From a checkpoint of a small image VAE: batches of 128, 53.1 epochs.
Rows from block 5 of the encoder of a small image VAE, named by matrix and row number. Rows with one number within an expert belong to one neuron, the router's apart. Each number is 500 + 25 x the weight over its row's rms, rounded and kept within 0 to 999. All counts start at 0. Numbers have three digits each. After the name is the row's rms in percent of the matrix's.
Before each expert's rows are labels from the 100 images, of 14976, where the router gives the expert most weight on average: "responds to" is what is common among them. Only what is clearly more common there than usual is listed. The data: retinal OCT scans (Kermany 2017).
# router: slot weights (encoder.blocks.5.mlp.router.weight, 16x384), inputs 256-383
# up: expert up (encoder.blocks.5.mlp.up, 8x96x384), inputs 256-383
# down: expert down (encoder.blocks.5.mlp.down, 8x384x96, transposed), outputs 256-383

# expert 3
responds to: finding: diabetic macular edema
router.6 092:505492473508497502492483516482490464473493493519499485437499510500496509485521459503515497520484526515520472493502488532454511490455501532485504497497482520529503428482482483453451470531509488513495514482485486522495544479479497550485509555521476477509494516485466524505500476484492464461525478519464506468551472510507543512478489508489447511460511490516489529497510485543486492502465
router.7 094:473512513475506521508490499447517526529475497487489502441523486508495533470489493487500498523531520531527462476485480493476514483483495477479500525495525500484484494520489429424441499501494508523523477496512478519534486495499514508510483554545526470513502464465499520513528505456490527469504530495478485489512496505500454506503508506501510530535473516495482466473522506511480516471484
up.0 108:503489480513488512463503480497475527529455489494517506550499504450513487456496492508474525482509496459518523527517481509469489470518504508524508498505487498477495511476483535493525517500510502458514524515483484476485450482511513491515501501471465522477509537478522506484502479509482511531453534499530496494526482496499508480520464493559568491475509451511447518511478510513538569499486
down.0 110:506485484474532533493525496488516534497472480477520527519503524524489524544502500474519484511508476486488473521486453556495536505527487474500511504493463509498525484494462514452511518508475491485481510500461518545484478502492553530492496495476485485482495520542506488494511466483523486514497501539477539470487533491456488474495465527508499523518518477518522474507513487494484483488504
up.1 122:504511502502511526543480517484533538527490496455477491461491508528465559512504504520513517475485527496488498488547508475453520515447470467518481445477506489497496495560505491481487490516491513526494507487453519488486496488472534490416538510490484545519528488519510505496468502514534504464514503505426474509484484518492506495508487547489490480480487502504470526479497517458471420487461
down.1 120:484489485453445472504515491525500488483495518442473494506479496509520475468510527514470475502514509505521550495527502482468452537513479534515510481498464489528482501498565442495485531481467499522503544510531466503482524491537485523459512508505528528544515513467471546463512520446506534550523530456535491486517477457506487521520537500488503488473471513478481494498513500475474509490528
up.2 100:444514496510490528527535544500506491521450480479506551505475478534510502500507520489565506510494471496478517508493517541508511558524543496521490482491513525462504536517501464528495505539531522493493497491531475558508490484505462546521506510502537504523507511480501515500532477481536519482508483468516519463551475493486454512491502451491508509509489524462532480496498488516511480516510
down.2 092:503495491506482473510508468550488493496507467530526495531523465485516515500502508526516485474480490510492453463522486481457473536505457496506524472516475489507459493528476525516511507483498512475526508559495485492512530561477552465491449474489533541556481481528511504474515510491488539466491535505510499473504465521498488492508465510474478527425445460466466492498473516534539485473521
up.3 086:514500520500474480465519431529482472507505491542485498497543486453495511494495512506491483535494523509528519544481515477539476514519512520468504564556501474512486507467493521521509540499493500535503473516501503475514503542543481462515527498489532503516500507472503489506521523535441508560480484509540456499490514530543546497494520496514518502517510566489481516515502515527537547457546
down.3 089:505466520473507522500496545476487514479488531503501471508509487524479529463478498479516489477519534511496476536482494536485520478497527497477497516451527553461502461476469508457497438506547451488480513456473471518494515474469459490512517520519471478442490466514485453504468463530492459444480478525493526533530556481508489460491470529533506501548505498535488489469495437481504480527510
up.4 110:466490492466478533487503532479442494485468494478485475479519494515508568541474492457509489495490506541492529504515492465495485489508507515523469504488490463496517501502487512492468505484453526503502475500468521475486508522479465443473512528507490491490473549459522513468483504522546505556511470489479487492463526471489477511466501543496489504487481580532518528521507546494472493525482
down.4 113:495467489498461464445461510532495492459480514494467482509484492515514491514488511513461487461494506509519537503499503489501526471504552468546520462444501540460511493501500513455506443471536533507468490470492466499509496473446477466481500497505457534521500533491456481493479473510516512444500481563523449503466519516510499533541499515508509465505477490506497492516502493430496504502461
up.5 079:524510518502516455456490421501526511510495502501498493405533529494492500518470505476464477525535524529502492488514508472531466442495508448488514511501490502539468490434519506492475524509497476524492475507472505524458501505507483479529534477534504474525497476481493484512454535500498495525550482485507482482509552490558543498511529492511504461495520508504492521501509503520524512508529
down.5 089:509487519519466510460502526457498506462503525507479529481473494521512497476498500465504530528522514507485498544469557498471502436466512534486510518449533480488514491483490463477481476504482480490483482477514503478511498467442452499480515507501479459479508509495469490513488516497514482501502487511495511515517534464513489504473540494532535478536514532518518496482506481506462493498477
up.6 109:475501545560497512480526476479501504528505500527507524477494480578493505482536494477507499524511479514503515490425489507504502507528533497461484502501503527473513514443499489476496512520506496538498499476523512522531507507484487489510506498598521483517459497491513507496513498486509534484474452461525493475497500494469478495525528448517505507475503513487537479493530521521551510485554
down.6 087:512510519512521527520461531498502532488559515544486503487509489495483522517488502512572511498517527489482476489474553471479475468482487536514503502503521531481514503520503467478509484503515515481527493489506494469529522534462478429476479497501510485507522464515518456476496536516503496524482510491475508516500452494496476518498506472542479518507476509514505507496491478520512485529494
up.7 113:495484494475456521456514497511472518477482486525494492497523466437521470489488499508516483568511517505519551519472518475521493520520532545508488542516469475472481519452482517512512499484507507467521491514512498502501503431545486480541484511486497508478490523460485513489560492529506489556508512502525473488520497473565509485496500490536512530460494521468476502506486535548536513470499
down.7 111:488450476497498509460481531504481513454501527484504504509466519528507519490491513503508510491488506492502463477482464518489519469516540503483513515438485540458509459490471506479473452464519473465503521460465480492489503496445478480508493524522497491471485491546519439495503462533503470455484459523519537517511533520471512514509527507496510497539513444524493509491508439500492524519523
up.8 119:445538488511505537555526503464505511514485517467503520468476468484509501473490496534561518511511486530468526481541536482480525576543516487530448462462522513462527494536500464517497496528479515534492493460501490540508514477474475535450494500493516530505505501536514503490494482473512518458476508466489482485484468468456489502467489480505498511495503528469548472509506564455449493496473
down.8 122:518508488513461466523478479540482540512522482502518458509511442474534474485511514521497510489486471516510497413520501477485473516499501533511529482508430488493483503527490489530498487450496514476540516519520501482488468536542503457495490509493527523499523475505525497454512518488480568504535534482507512497498454507507446502515522468494532521464470493479452477485465495527525513503513
up.9 046:492465529461474464479475489480530490546486549531465484484501501543476536509505442493472511506512509491505505488469507518527503487494504467471521511524506522466548531486521508503473498545517479549477515492511482492495488480472477488531529480542493453485482521453466479471502466504495528517481514473523492499482512466534466503516528514511504478487527519546504575473501485522513504501550
down.9 091:507505516526512521477486538459498489476483527521479498505497499486474505502480489479505515521510496485503480553479510499491499452474539521494487555480578487487523492487499447484485463527511489488472483456509469489541494492437462482503548497522513464477522520484497469527484484534499468470493473503507526532497508467511478520492519504541517479534492537530531525471521462503493497522512
up.10 086:533503498510519484490485478532474529511504503539496480502541505468491515512518486521452486503488523538545470484450481477512487503500514535472495530549492488528489494471526556477483538494491483515504502505503524434502524551510518463489514506502448513515483507513514487484492509566474504518493526498504459490460538520514465504548521508475487475493531565522493531481481538527527537462530
down.10 091:523496510499476519474511528464488471481502516447476518507514485487483531488505496481506484511523511485498548523468507498510492483517509489501471511461557513437503519503526442487513483493559521484496496458514492512509536492499446507494517525495480488484467485468512487510470496483476462527465478486463528515513540493519528488493517508526490484520489528520523517512520430495479485502504
up.11 064:482486491488491461455522458507502462516435512526481498429526523534508477514465504497497483530529554522523513495529514520523495465536475451490498494529502480544515478422498477486494557478473499527496468505488487520471504500488497538508535456513508507497457468488495504506474515506480483522525495464512460457507537494533495517521513537514500480491482513525479537499516497533525492486485
down.11 088:489482519516484484483490523470522509477496536501478518499476506509483509489476484477531493507538488482493468558472550517474518449479524511480507526473557485486532498463496432457486492497468475477476456468518462464492495469429446491492549502520499472483503481504496473506496495491500482463490494509468519518524534476508489507479535505552521468550508506522530527502528472508510522506493
up.12 122:481533533497512521553552514506514511523476483505489511484497490540475518500500507515543520521517469520456525507517521498489505576539518470501483471482521542464492519524477464533511509540502481529479496471536499546514492512507461523484522469514517510526528499540519517513511473474533532454495486476514478496526473486460483524501491460504507501556498556457535454508502531516484489512522
down.12 119:500498488534488479518503457553488517501551465523537496477518480480529479487524502526509503496507501505498480431509523491489469516467451525522501485551444505495480491521486536489503515471484542502527501541520509489511487543515561480515453489499548513544491502490508514494544531488464555518506540471465504458500463523492505505506507453507476531454488500468473449522483530530525522479508
up.13 051:507490499490525466501527508501489496512486540475526480474520508529463483513486476468473491507484476539467490513483493506537506509462504472460505467510493513484553524483541488484514532473484481479478489495487490531444449501519508495510514486543554460506469539444508498490512510486490507543515485465499538493543516454505483518492530511501512478484477495500514544507543526494494468558506
down.13 085:505492528512505531479485530469489480483509535517499501504498486509486510481476505471490536525517511503481501546476532507454522441494523522489487526451539504497529494482494444456483488521496471503482476459521467479515472486435450493503548481506487463475526523486481472522489505512498453486481478500479525522502530449534496494494536489536541492534482522546520514477516480487497515532483
up.14 095:516507522534486448424499432479486481491495460513520490474533533473470513528528525473490504497542536528521489491508520491508477437520512450491504468486535543532477494464490524496521495550491493525474500514488511531544510535483475474527523485541498450503512513508501505506473537519543497507513432481513489513530524512508515503486486454517502483524503503475485465535505522512492502480525
down.14 083:504486521496469532466490560494534494487523503507480546463517498454522507464482501501502512507508520495481499500500526517445512486477459527479470516485519509453513475514505510468525509507478499521511491492528469508549517500431475518479531484494471456504519512503483502484530536508518505491537496492473535510493473489545476534494529456539505489547498497508512491496509500525523526512444
up.15 067:523489500511501489524479447509466505520513501533488487533545494505475503483497481511479467502493501529490510514440493460525481524485521518476501539511512505491526507459507541522490503506476477543511496523493529446509517533515480441488489483541468444481500511487490475516503530557447499540497491513524446470472527485506548513501499504508533500499502577552529513501521533540529529498563
down.15 088:500511509518503525475490512460512471455479509516492500484504502492499504494480473483526526513515507488491479531477546494495533450480522530474504550474560501470517488484492454468476477518538479498476457469505475496482488494443444513485545509518498466476518501483489455526485495511496484490462475514499531525511539470520522493493525501552490464546490539540545513476516454488485480537485

# expert 7
responds to: finding: normal
router.14 093:456472498513517500504515482488502497505517471491501510483473465503521531489504486506506500510481564494481496559501499490532533500495499504486562537548535522514505479468524493463513491521461511503515492503526530484488574543494514481514491534484518539534497495499514514467549494507487519520498484493541516528487470525573495499536506537447439510485498489488502622514484484513499571509467
router.15 094:511529513477511488494504469474517520505464515482492488522525533512480498537502528477474532526536493509502530461499491513509484458534514469539561494499515514472471527456485534462541524508523508494484511490525510475528473508476520484503432459536481491502493509444503529584483486489471526522519505523503483508449517479479469480513528495572516523486537500472471456504485462487491506504499
up.0 118:533448501513486453493498510556454564510496501534506497486505514477514516494491503502480511489509501461510503502508528487506482494507518501514470493529491512504486516523511515559502456444478517428496508485527499413500501502486464497524505502503484503478487472443509469483483493474496510457467489490526506475517500486532526475494486460505495475446502505505502518451507420509519499504583
down.0 104:480513524503498552462494538452491462488491512509469498499512485525454476508507454491505494521531522483510474504498484504512552479510497488461530513506501530491517533455486495470484509571547481546472469476495484505505511506473480499507555463515484479474482518521448489524522487520499474498533494533478489526497535512484492494479474517496502495513528492533534510525510524511503501526474
up.1 085:521545547503496491491508505537546492489506507503528525497511518460498517507523483483488522475505508489518503479477505513473490511468532498464510549540459483541487516501512495523491503458458441444490516486521562479538513490495526488497482506555493511510465504495534527498536518480508504523504484480516510486489527516511480505496493502491495503479522518467469505498507513524486508520561
down.1 084:507449506509521534499525521516475505488529490487513499480510500517500485475486480484510501604499516493484501496462497498483507528449470514485488503527519496482491496516517484523486519474505513534507486453550478511498523508536491496495507501511469471492498494463485492529496547542457495541532483497530514510520497477511520517441538471522481488482484506539503519530491498550505457496499
up.2 098:500527513486526510459503491473492509498486506494458519498510486509509539494470487509471494487517492467490514521524511509529499475518495489493535534498444495508504489455504503553485433512506508490500507489531528507529496529519464503484507507520549504499502475490489524473512489468486463540517515500504516482507506458503481565498517512503505498487522532510550504486513512513535498556555
down.2 093:509466475476473465506480503513494463465525508504531494479496494471505477502511490488510487482509513513498498541500497571411484500517516485461516492502469513509513478519476533516534503464443485538501506479532463498506490430444492510471527505480435484483515541484499514548482468520504457445511505533489505484487518486498508499469490503508503476494520511541507512482461464539495508502463
up.3 064:504476513467497484487491463454495437501496515526517488498488484500491472538498478474502524471499525535445490535496514474506513439466476482467512485506521447606524509486497497478509510483437473548477497473464494474485477482486467526494511488527525452455512506499473495508523557501496519482521510535479461538497539455505536511496477529520501472522492548524528518544516507498491528531502
down.3 096:509444515544518540462498504467483516504474518530509509472497467529458501513483461468506488557503516493498501525465493504445521470439501502453513520460490504473526500466470509468497503492499480507468448471561490498512509490464476528498535490527446463461487536479495488546506503543484482482543482519492522528481549482482503477480511514504500477508500512518534514491512483550514488548480
up.4 092:538524519514522486446500487483492569509499517545534500488478517493502461529498476481485507520516509522538471495473503441524482491496479511501502498512471479554480498486507474532466522506432466469476525481513527508490506572488501488505526490500468486499527481488490452478499542552519529472484506489448469506510523499529514498506492489501499483520452541525512504503509462534509519503466
down.4 092:504446535526516509480483528455482486509511497506500502483486486527474492480495471477502485545500502478495500512486507547478492468476527487497516510449506517435543497490476501489531468481511499527477462476516485499507507431511486507453509507541453461473469545469490527553494495464485485500536471527521524511496534464494508506479523510517506493491493525503521512493536506549497456514503
up.5 090:494497489505512509513492495466553486534501481457537491493515482510491444516519491502548498491497507504486543499497512450496519503481546498490486519482490506517525501475481470516525561556481495541488469560515458532479489487515478528498531501509505473524525541468476519476524494502514534534539511479484479522510499500500467522496490525508502512514423484483515497516507547509467544473432
down.5 092:521464492535536515478486499506478528495478505558496486469493491510474513498494496516463505520482462514492475528490481509458482471460490508491526503485475505474518483481486556467486474459485504476481469485531514512498481529485491538492502463500509478482457523499500471508499501505496495469511515527473512499471518505494511509504502473520516499476526485484536479480497515553535480542475
up.6 105:484522509471538475507499532459475473488485503521489505484513506497492521568552482502473509495494499528485483518523498504494543500478508498474520501458554460520498482504445473485461526506483484515490466506490545472523498522480486507467494489505474492502517540534515520457497501480498531465494477524563472517499509507498505538498488538498496474545525557514515481501538537459469539458464
down.6 105:522443499503466504481506475512508507503486506464512489484480487506507484489473491483476504585490491525490526524493495508440449489465533493493501509484488469499500506496524504510479502475481509515488490493537518471505497455528502521475537500514480497480520516463504520558480539503488507530520540464471497447471495482496536504479566463502515489465455546521486499488536498598496481499462
up.7 092:485461525446504459482498475507465520532473499460500539528523494527504430471530509498515520469498510507502496520479504539460477461481509512467510518454495494542523502484472505510526569521396489455502508504500494508483503457483482499503460515516489496468515507498476520496508448475489559502538520471507473505504504474510511509506484544503506497480514494513529493501506466487479532470560
down.7 098:542474483474548481484482509513493501480457493554469518526497497513504538552517496488472526539478505503487496497480472480502494461491503491535514504475507511430501478499495529427528490520563552512487487499482493527508501522482504538488500478488446469509538545500528446521525521524513519450497484517456516507481542485470504495486477482514523516532497482491493497439532477548521498491480
up.8 088:476479502462498480478477487521458496512492489516472522473495525513470504475493502467491512416525530491495479504499527505426496424454496486435512469533530515529505471506455550480552504511488456491471511513444472484507490518473482515465519485512500491466520480493475497513481488531495460482518467491548510510524527476519528511492473493511522457517514486507518489509509541468462526499496
down.8 096:503412524510501534458509518490485508474496513490496527479499469506477501513494501509488481562501481490503503485476509533440505477495486480483518516468465511439525488451488513507509485491521475512487481495540512524504494471485493520487550454508467496489481506504485512527513512517499486462528501538512519517466544473501510469506505498531527467493507522502503504455502496546527494528455
up.9 094:557505495510516472494504494511544556511534513510543503498497522502498473502496471503486507518510494515531505485468502437480490521443540515517483506568478499534485470532515476537534495484512486431499540513507509459478494527497508478517503496491459512494555475499521467475498545528550506459501498492484485496528493508518499479506477475487500480489435526487460506514512512519496490478449
down.9 099:467478511504529558478527499466469484534520496500494519498513513491508508488501501478500514555496513499494508492504506507528509484477513509486469498500511485469517543485510474518500481484525483543492451443525488483504508500496475489492496484528504488467486522470478508481500523507456512538499478514550555520493504484482524490483528531516455500563513512485498503496489506521485517490536
up.10 113:499511493525525552490502505466508537551486486501459503490487505511499537493498494511493480512502504478495487534527500540526517458518459486507543467441509509515499517467473510476436487527472515549498489496506506543505495518505495499523517493505530480491461486517465507478480503509445484514489504528489502514467505496502496551509524516514489506524543513505520505516503503512520510535499
down.10 106:537460497516494473497466489543498475467494501521505475486508492495512430509530516504486515486488493499513501540504502499423477502514536497487510506533507459546489484501501509485539519480447503521495508557548501475501465437474492532483523512507478498529481518470509548524508506473543489471514488512508475505505511508520493494509501506500540488451475542513506527527503508522491510482482
up.11 102:494536499521470498496490488523501371462495493551517491511478523483512463529556496514472508493509499487498482468508495509476485474542527515525507508506534462477495498461466504478516546496549499529508496500507504500504499473485520494505467499483425488446484541520548500517524538497492497466496494493576474517507505510479483450496479480496509492510521485512453487495513507499494502444464
down.11 100:481476518478504489521517511497521573531478495441504526532521527535506534481436498515518486476515502531506515521531494480545480518485472485523507531470517552467489512486499471520501497530518496436517502497445517532514478539557498457498500513504571532518495418504521475501484469493481518561509499460511514483473471499457502511514483502489513508498517486468494485524485493417528501520514
up.12 101:517478500504480478495499516506506547520522512468534500504463509471474517472516489507466503473551513511520518511489520476454499508478503466502455489527482495514489498552529495493542450475507474443454537474468492477505501521509524489485493475498511533508518490511508477499500490473551465495489497503531507501510496511510489483541469502497505472491502478481443521504520514476467476484486
down.12 132:463486508508495535488517500478471488504550507511531502501519475503479507518529498499495489565502546518494508478494517487510566510464451521487448471533483498498516551472548475487479474486527479547497471447480480469507498521500503522498509477522520526517494497523459498462511531513494482516478510511544553523481484481489531487516535513501430460528475478498512511470503493486510509477503
up.13 064:498510499554512484479499492456485383506482491492522489465487466492484492502535473453503505484516497506462518537506535495523516496494551481490536547481525459525535491495520478485483511523481475542477490509496503524525488450500474530490501495525540450482488529453502488527477538508491490491522478528544498552491504486533493526483538510512483495519473503524517533523523502498488500540467
down.13 101:512451531519515535465485545475472495483500520517519488481494463520442507500488463477515489551499511485514488542477493520473523468443495501447512509480472503454514509475468495486487484515498482534475485476551493493512515473466479513487530484533460470462495531492493488541482502548462483460520477533484520522490560487493519487490531533507502496509495501534526503493504479563527474549481
up.14 087:524489504499551476482503478499496599489509507514528506503520508473508508495522511479497507484504507510528481500478491431508492507504469518480499491554454467553489493480516480515464525457445476433517552507481535491503498565493499464513499513498500488512544438490518469518509512524509478486482511484456483476532504494544497518508481484507508502497505505513531498489493478503495495505459
down.14 110:505518509501475488481533522453461433521500485455502516530517516489504473503533511497544480495503476469500499476479491517522520493526531521516518514466509501493501530492475508526504464532536498533497495502514455507514509468491501491476501485501484487507520532513467551502511488500498476518502487521488539493525521486509526526497506487519498490512474527524519493540492508511491517512536
up.15 089:514562510526526512486498466508545514498491482537521517466510524501497526491527518491497530512522520489488495505523504473520495498463455477477523497511493464569495543474495469519461604510420487547477519510507522539518491529490499499492525485491498474486480477551497517511517560511518491499490504491563490522488526517496499542512506510507500509499499523494508486495487508481494527476468
down.15 106:540438505503467514515520523479472504470497504490481513499481466502491463499516481533500460548500477520511518492503508516470511490462492513487474551528442495497493469480481518529508466447514491487509490468492504502501470481520456528451545470495486507492501502506484505492541533495469492489522533500482504465486512466502504462531503486527517459507507518509500498479523526560516484514468

# expert 0
responds to: finding: diabetic macular edema
router.0 087:507507475515498518510476557500522498510462492435496513545547510526457535521492520504516471488467554463492484545477527489484492522512523433535512486495491558517470545543478537492500477504502532489463529515512492495476455477460518481556452463483503493524487497468462529527478502521505477485482466506495512524445419509543509494486491502512502524508515504480512528507465480519531480491482
router.1 091:500521498519508520471497479512497538505518509491508514502550516463516541507515526473493471500478568490531502528525482520525543483512483458520513527505541550493477498513505518462488522496500519464495482513538566485521467498463502499575456467489485528521486474479529579526514508502498513518478457499524490503490480528540499498502516499464511511515516517495503542494486481534528495494486
up.0 116:546499540531495520462527488469484487542521487485541502482501482525501525532513475492495481516520462545516497501473520536507526517528551501499500504525494539503475524492524546488529454500519489511472515508486478521565512497481506469515508506520507503500516527486508500493473511555515481516503480552493550505498506517473506505525525515474457493452484521492461494534516487516532521475503
down.0 090:547450462538453488481502521432487525485520505487503500492496485487493497529489453450526495522524510527509510532458485529445549489473500514474456510483498506484501506463539473494479491501518475536506501506506504502516513509467468544412557489489467463490501525463477508516496496490537482549509500495467494517472467483528513516490532512528463478460506518560532500479528541497512471484521
up.1 110:510513481540481496525461512488515502508493504470505492515501509481500551509506514509517507482492489471481507515489496456536511514516505502536480494508533508503494506531503509488546464520516528483498517510438495477509520506461475548533510487478531531504539500513454485477471519494524496529433506508520500483512467545529538486489464510493513476459500521485506511520482522474518499479466
down.1 097:498538496499479517548531459477532516509524470486538473511529539514509508431491504522468526487487516535466492529534511480500476472469483492494460501487487503514477525509561493518495490491523506517529500476478501474472489499523486490486500534530543535497512507499457525441510448469503521524459538470461520495476477490477486482529534528498481496460511471475489486452525510525528506472495
up.2 039:516474530526483527476494487483502527494518537511520514440507502523491520508473420452490516477512480531500492512477527506465507482499468493430538514476494490540530530444486514491520516507462466553466454501505466522499463514484498444502525463544485464500464507432497493503507508507456493474506510500541514493484521469546480505487525507535512510441539521553520514519512497513510516541524
down.2 084:543485522530499493504515522453502523497490504493492499467509495503453471522474425463510480514518500482501504549467515491449535449498511495492487498489522516481530487468533478466495514485511481520456482494526473518504489506445462503456576495499480476458497524497490495540499508491505490528505477515509503509468472468511510545476567505503482458503483508541512504516519499474513472543496
up.3 102:464462534475483470499490480514509446486458494515481503478498536520468440513480508508485510462513507500493501508516516495484510489480512465440495466504478448505496520465483518505507503486450465487454483460455503469509495507524473515470516488530464470488520507528489521489513500504532500464481487476537467504468535486482505488472524478520491496503506513483480473470530502482474466481481
down.3 088:538495481489501519451525488468485503506508510483510532503513479518494483506493513459486449517474475502512494517471466503497464468508495511469485504479464512449531459467477475489481500531506460521458489527535493514496487472477517502495528455488485476465464492487496505563495532514548452531478476535525530486512542517486532491489519494510511516497464528540510514493493497496490513531518
up.4 101:537488503494482517489472489498553512534526516486491499472479491462524487507456509512445484491535507492539487480517516454439474516527494512527507506503472489444489501510478501495487493528526511475510552503471507507490503480484503497490483525481513526537476500494521496501515462475521548521482532466511493488431479493518515478515504456534499470489464458489473521495478528446499487490502
down.4 096:523514508486477500512536482492530546503457484508518484519487511483492550487497488521480522497486486510509537502536488523522550468478511484506537489459487482551477534516561476527515487484464511485510500452454522465483468470472454505521510504512507510449532581511488476477482476536508478503493525498507522492520535446483459492499526509510577476490527474494510476481501474555495481494500
up.5 093:471518489520507506483504547525491482467488501521513514503496512508503501532525484497512456503492509541529500469447492549516492480512522507462500531512506551484509488514526497508503521518538483521514516492531513518495519508537515438502477509497466477476524525471515503514542494505507479500529494534497533484523519505506466511473529526468543513522529519504513506494518514536522508538526
down.5 094:506462524504514509483486486486479474464487491509472530477525481481499475490460451484516521502519518474524514502492529525479484545540509502523491512502520474489480527468485485516466516517516510490496484512542499499535579471479470528509491471496462493504506506503489504539505511488466505547504453491563488529486492503517553496486465494505405461505493497506462496517506517502513469464471
up.6 108:485519495575485529543449492493494506471514493500481521534482485482460558484497507505514481451475525472474476470476497485505492502460459480503471482483511479493498514498491509511507495521501489497504502503447494487498513485466517480538521500501510521478563452510457493502536509493535492516467512503513458482559463545492472493540447478485493503464503516511527518492486488524455476498489
down.6 104:499531475490536491541494488542515485471549474521523531502534520457519522477470499531487480520491533543480476508500504466526463516506496487485498512529480506455506500510496504521487483518481505495502487492521508493459573550497521497515475483473496502520509507502454496445501459501501529478457548482480494518494458509502543514504548525503456499500493475450500508454485549476500521488503
up.7 099:506502506484485485534509490482552513529439494488490494519484491517485474515498506516488521505531531506491546492501499436487492466521515465507504491540480503482489557499499514495523449508494503472504535516510497501512477504456501595500509556525515485508519513516521501487509468462530506505499502450538459452475501429476475494503507486510534485464470482488478492483506497454488476459452
down.7 093:537508439500482511503526510472498518503527510506516464481484458481457530495554482506531528500480459491531522499494486506450489500501530449484481492506513564494512519500538538450487541480479505519502466512469486529519476539493471491530536427480527487509472498496516497538469503502530437488483489497487491499476487455516496520495517511558523494510468480528497523498494490501481497492497
up.8 093:503480503492472468528488481529522505498474505512478456507472491513496489473492501520479545503519488491512518475505487527498487489474537492518520473516490504512497522469509506501519479494521522477521492481522494517499564427496472515525476476509474493470452459457497477502430483532513487484455512468491502470498506422464514467496505492555470470451477464512479503475505480505528491474505
down.8 105:522508505518489532491515518479524551514504506484520441515508497542451503492505472478504506500486500522519505521507497510511516459460512466478509489449498516507511509492507517507561504479483494488515485488509529500503400493454472500507537520496517488439491510500528495524490477508492526471532485491488517504480540504498451499508516504488541477479565487519527501521508453546507461531490
up.9 133:481496518489492526546529486487540490542487526491505511519448473527462483494495484510502495510512569529450528471498495497462482468466504503444539460527476502485507549471495491499514490479507437504511505498488495501472493520485551532477500543527483495494518509512522505501549468475495505468501528473510466439497519474460506515538487501511512463466504471484492501479498489465517459472486
down.9 115:541496500494503486500512515479499530496492504489476491487524495511487510507497467502511501533515470480498509503492491488445501478518528506475517510474520553502499525492541554498457521486474463483487491492506522484529495496419463498544545409501463475451518516497457492507491513508482437517464488475516509518495511472508496539503534456571531495517478506507490503514501481514485486509472
up.10 087:489501505490521535508541502515531499527534534500508490459476524497500470520514476514440495495525454521503517520495502533467497514499530512499529485513499469507494516507548521513524506492517501533488524487482471529471477501537532478525501470499503486518468508497504512523500506537527528528496524515524527534475504505519461487527517470566480475509496514463462521493493533515495481507513
down.10 095:529473506495510485501502506505500522488468498481485486505485472504496483516478476478456477555502483484541533515478517506426549456500505500511529503435501488496478507496549512537491497482485498488508508502489505478533455430480462537466538512523475470438522529465479494519510500512509477508512495506484514486464531418528489495497515471507529480484473512525505500484532484531483477511476
up.11 103:514546493580522538552455529522487542514524516514482513502520489483494525527517493518526457521481507477463469515511493512494490534499456508510475500506496504464491502511445510523495475561556503488496496518487537486483495488465511482502520498501511536522558510524521510489559489482508521504478537534493478501525456530495481496516474485482484503474537507475516510502481477510521454471479
down.11 103:507509468497482503543525490527491477455516458530501518503512541458521511490489502508502514522489518540483506520488495483483498513510506528528522484525446488496495524494498524544498479529501506487526490489471501466485512494503513527505442507490508513491534551504473487498531528540492517470485542502495485503500476476489550475485480488496489496501505504478504490486478548493474507484511
up.12 094:534493509493501512506508532516510488523503525490506452515495498470509542487490526505512510530514496514497519504506497479509511492547484497527503511509498477542505570537485475489515471503501515507490521508493535476515524552495457552516517479513539510561499483511506476505406450480496521520464523452524509473500488472502552505468512511526513491482457483506532495507504494481529498516473
down.12 093:482521495505442508543499483437562559509470502485529463508510535507477531492508464501488533446495501525456517512511500511463516475509517483494498518507479464528534523478549461545524447472485477514514493474483492485490424499492451499463510549503556488499461541519506545513483513507508497511487482519500511496479500468488479490502546527507521468489499510541516489488502490512524511505548
up.13 106:475493516459483473508504463491515501495477489497506500518485523478487465499474515503493530479513508511509511518496494477471491470455508490433480473488515463478487508526524507464488471509432455467472497510494515482527509515483502566497504529501487466490495524525496524485465508481504501470481464436524472511450517489469521494470488495494503538538471487501470465467512523461445550486473
down.13 108:509524464492518496495481497526482489527540514517547497503479482492496505531449541487501496526463447497516503491494490485512452488522489492518476504497489507486503456510452504463493540503510502523488479549493504500476510499547520472505520450479500507520479482488504485504480506502509484502469516482476485471537520526518525494497466496525477552548472498493486508475480507471487563487514
up.14 059:528484523508508487482501513500519495504517518502537504467506498525484469517528461479471483503500465540519524481459500512531510513500519510441513500508516460514524510492495515522507540506477470516485471498522492499498434521510505452503509458532494451484501488453518491511478532537505483517462463504545550502488548445485458520480496525510515475531524514545541483477523530499510517530516
down.14 084:552479508505486476487494504459494507491484506479482499447511462534493491521504413479508502523519495496510509535472490507434515466483544507479480505505516463477515499492531453507482507510513476521463490477541501496508513518447477514466588476517486453478490506493489524579500520505503493548532485502506495516451514476522525510503565486504478471518504528540540509539510512480523489531476
up.15 102:472507494488493473525526500468481491519498505498501478536445476491445498507499495469486496504468554514465498468433505514470499471489506498457506482486479488490533533472540516483499507507482470547496456484475471528487502557498519507526518534525528396513504516504522542497471486476489501486471490484518485482495510459470512531490506484503504510505521506532493506472504511493474521499503
down.15 087:540472497490502484490485542459508520463489546487480476493525470522489501513480437480512485519522468480504507525469504489419501466499520467469492517487512479473519494458528504495485493478504458533480472491504493512519508486435465523455587478527449465468497509484474493574493481511482461519498487484527483508478521488523512562491546495520508461527467533525521501532507502491499510555506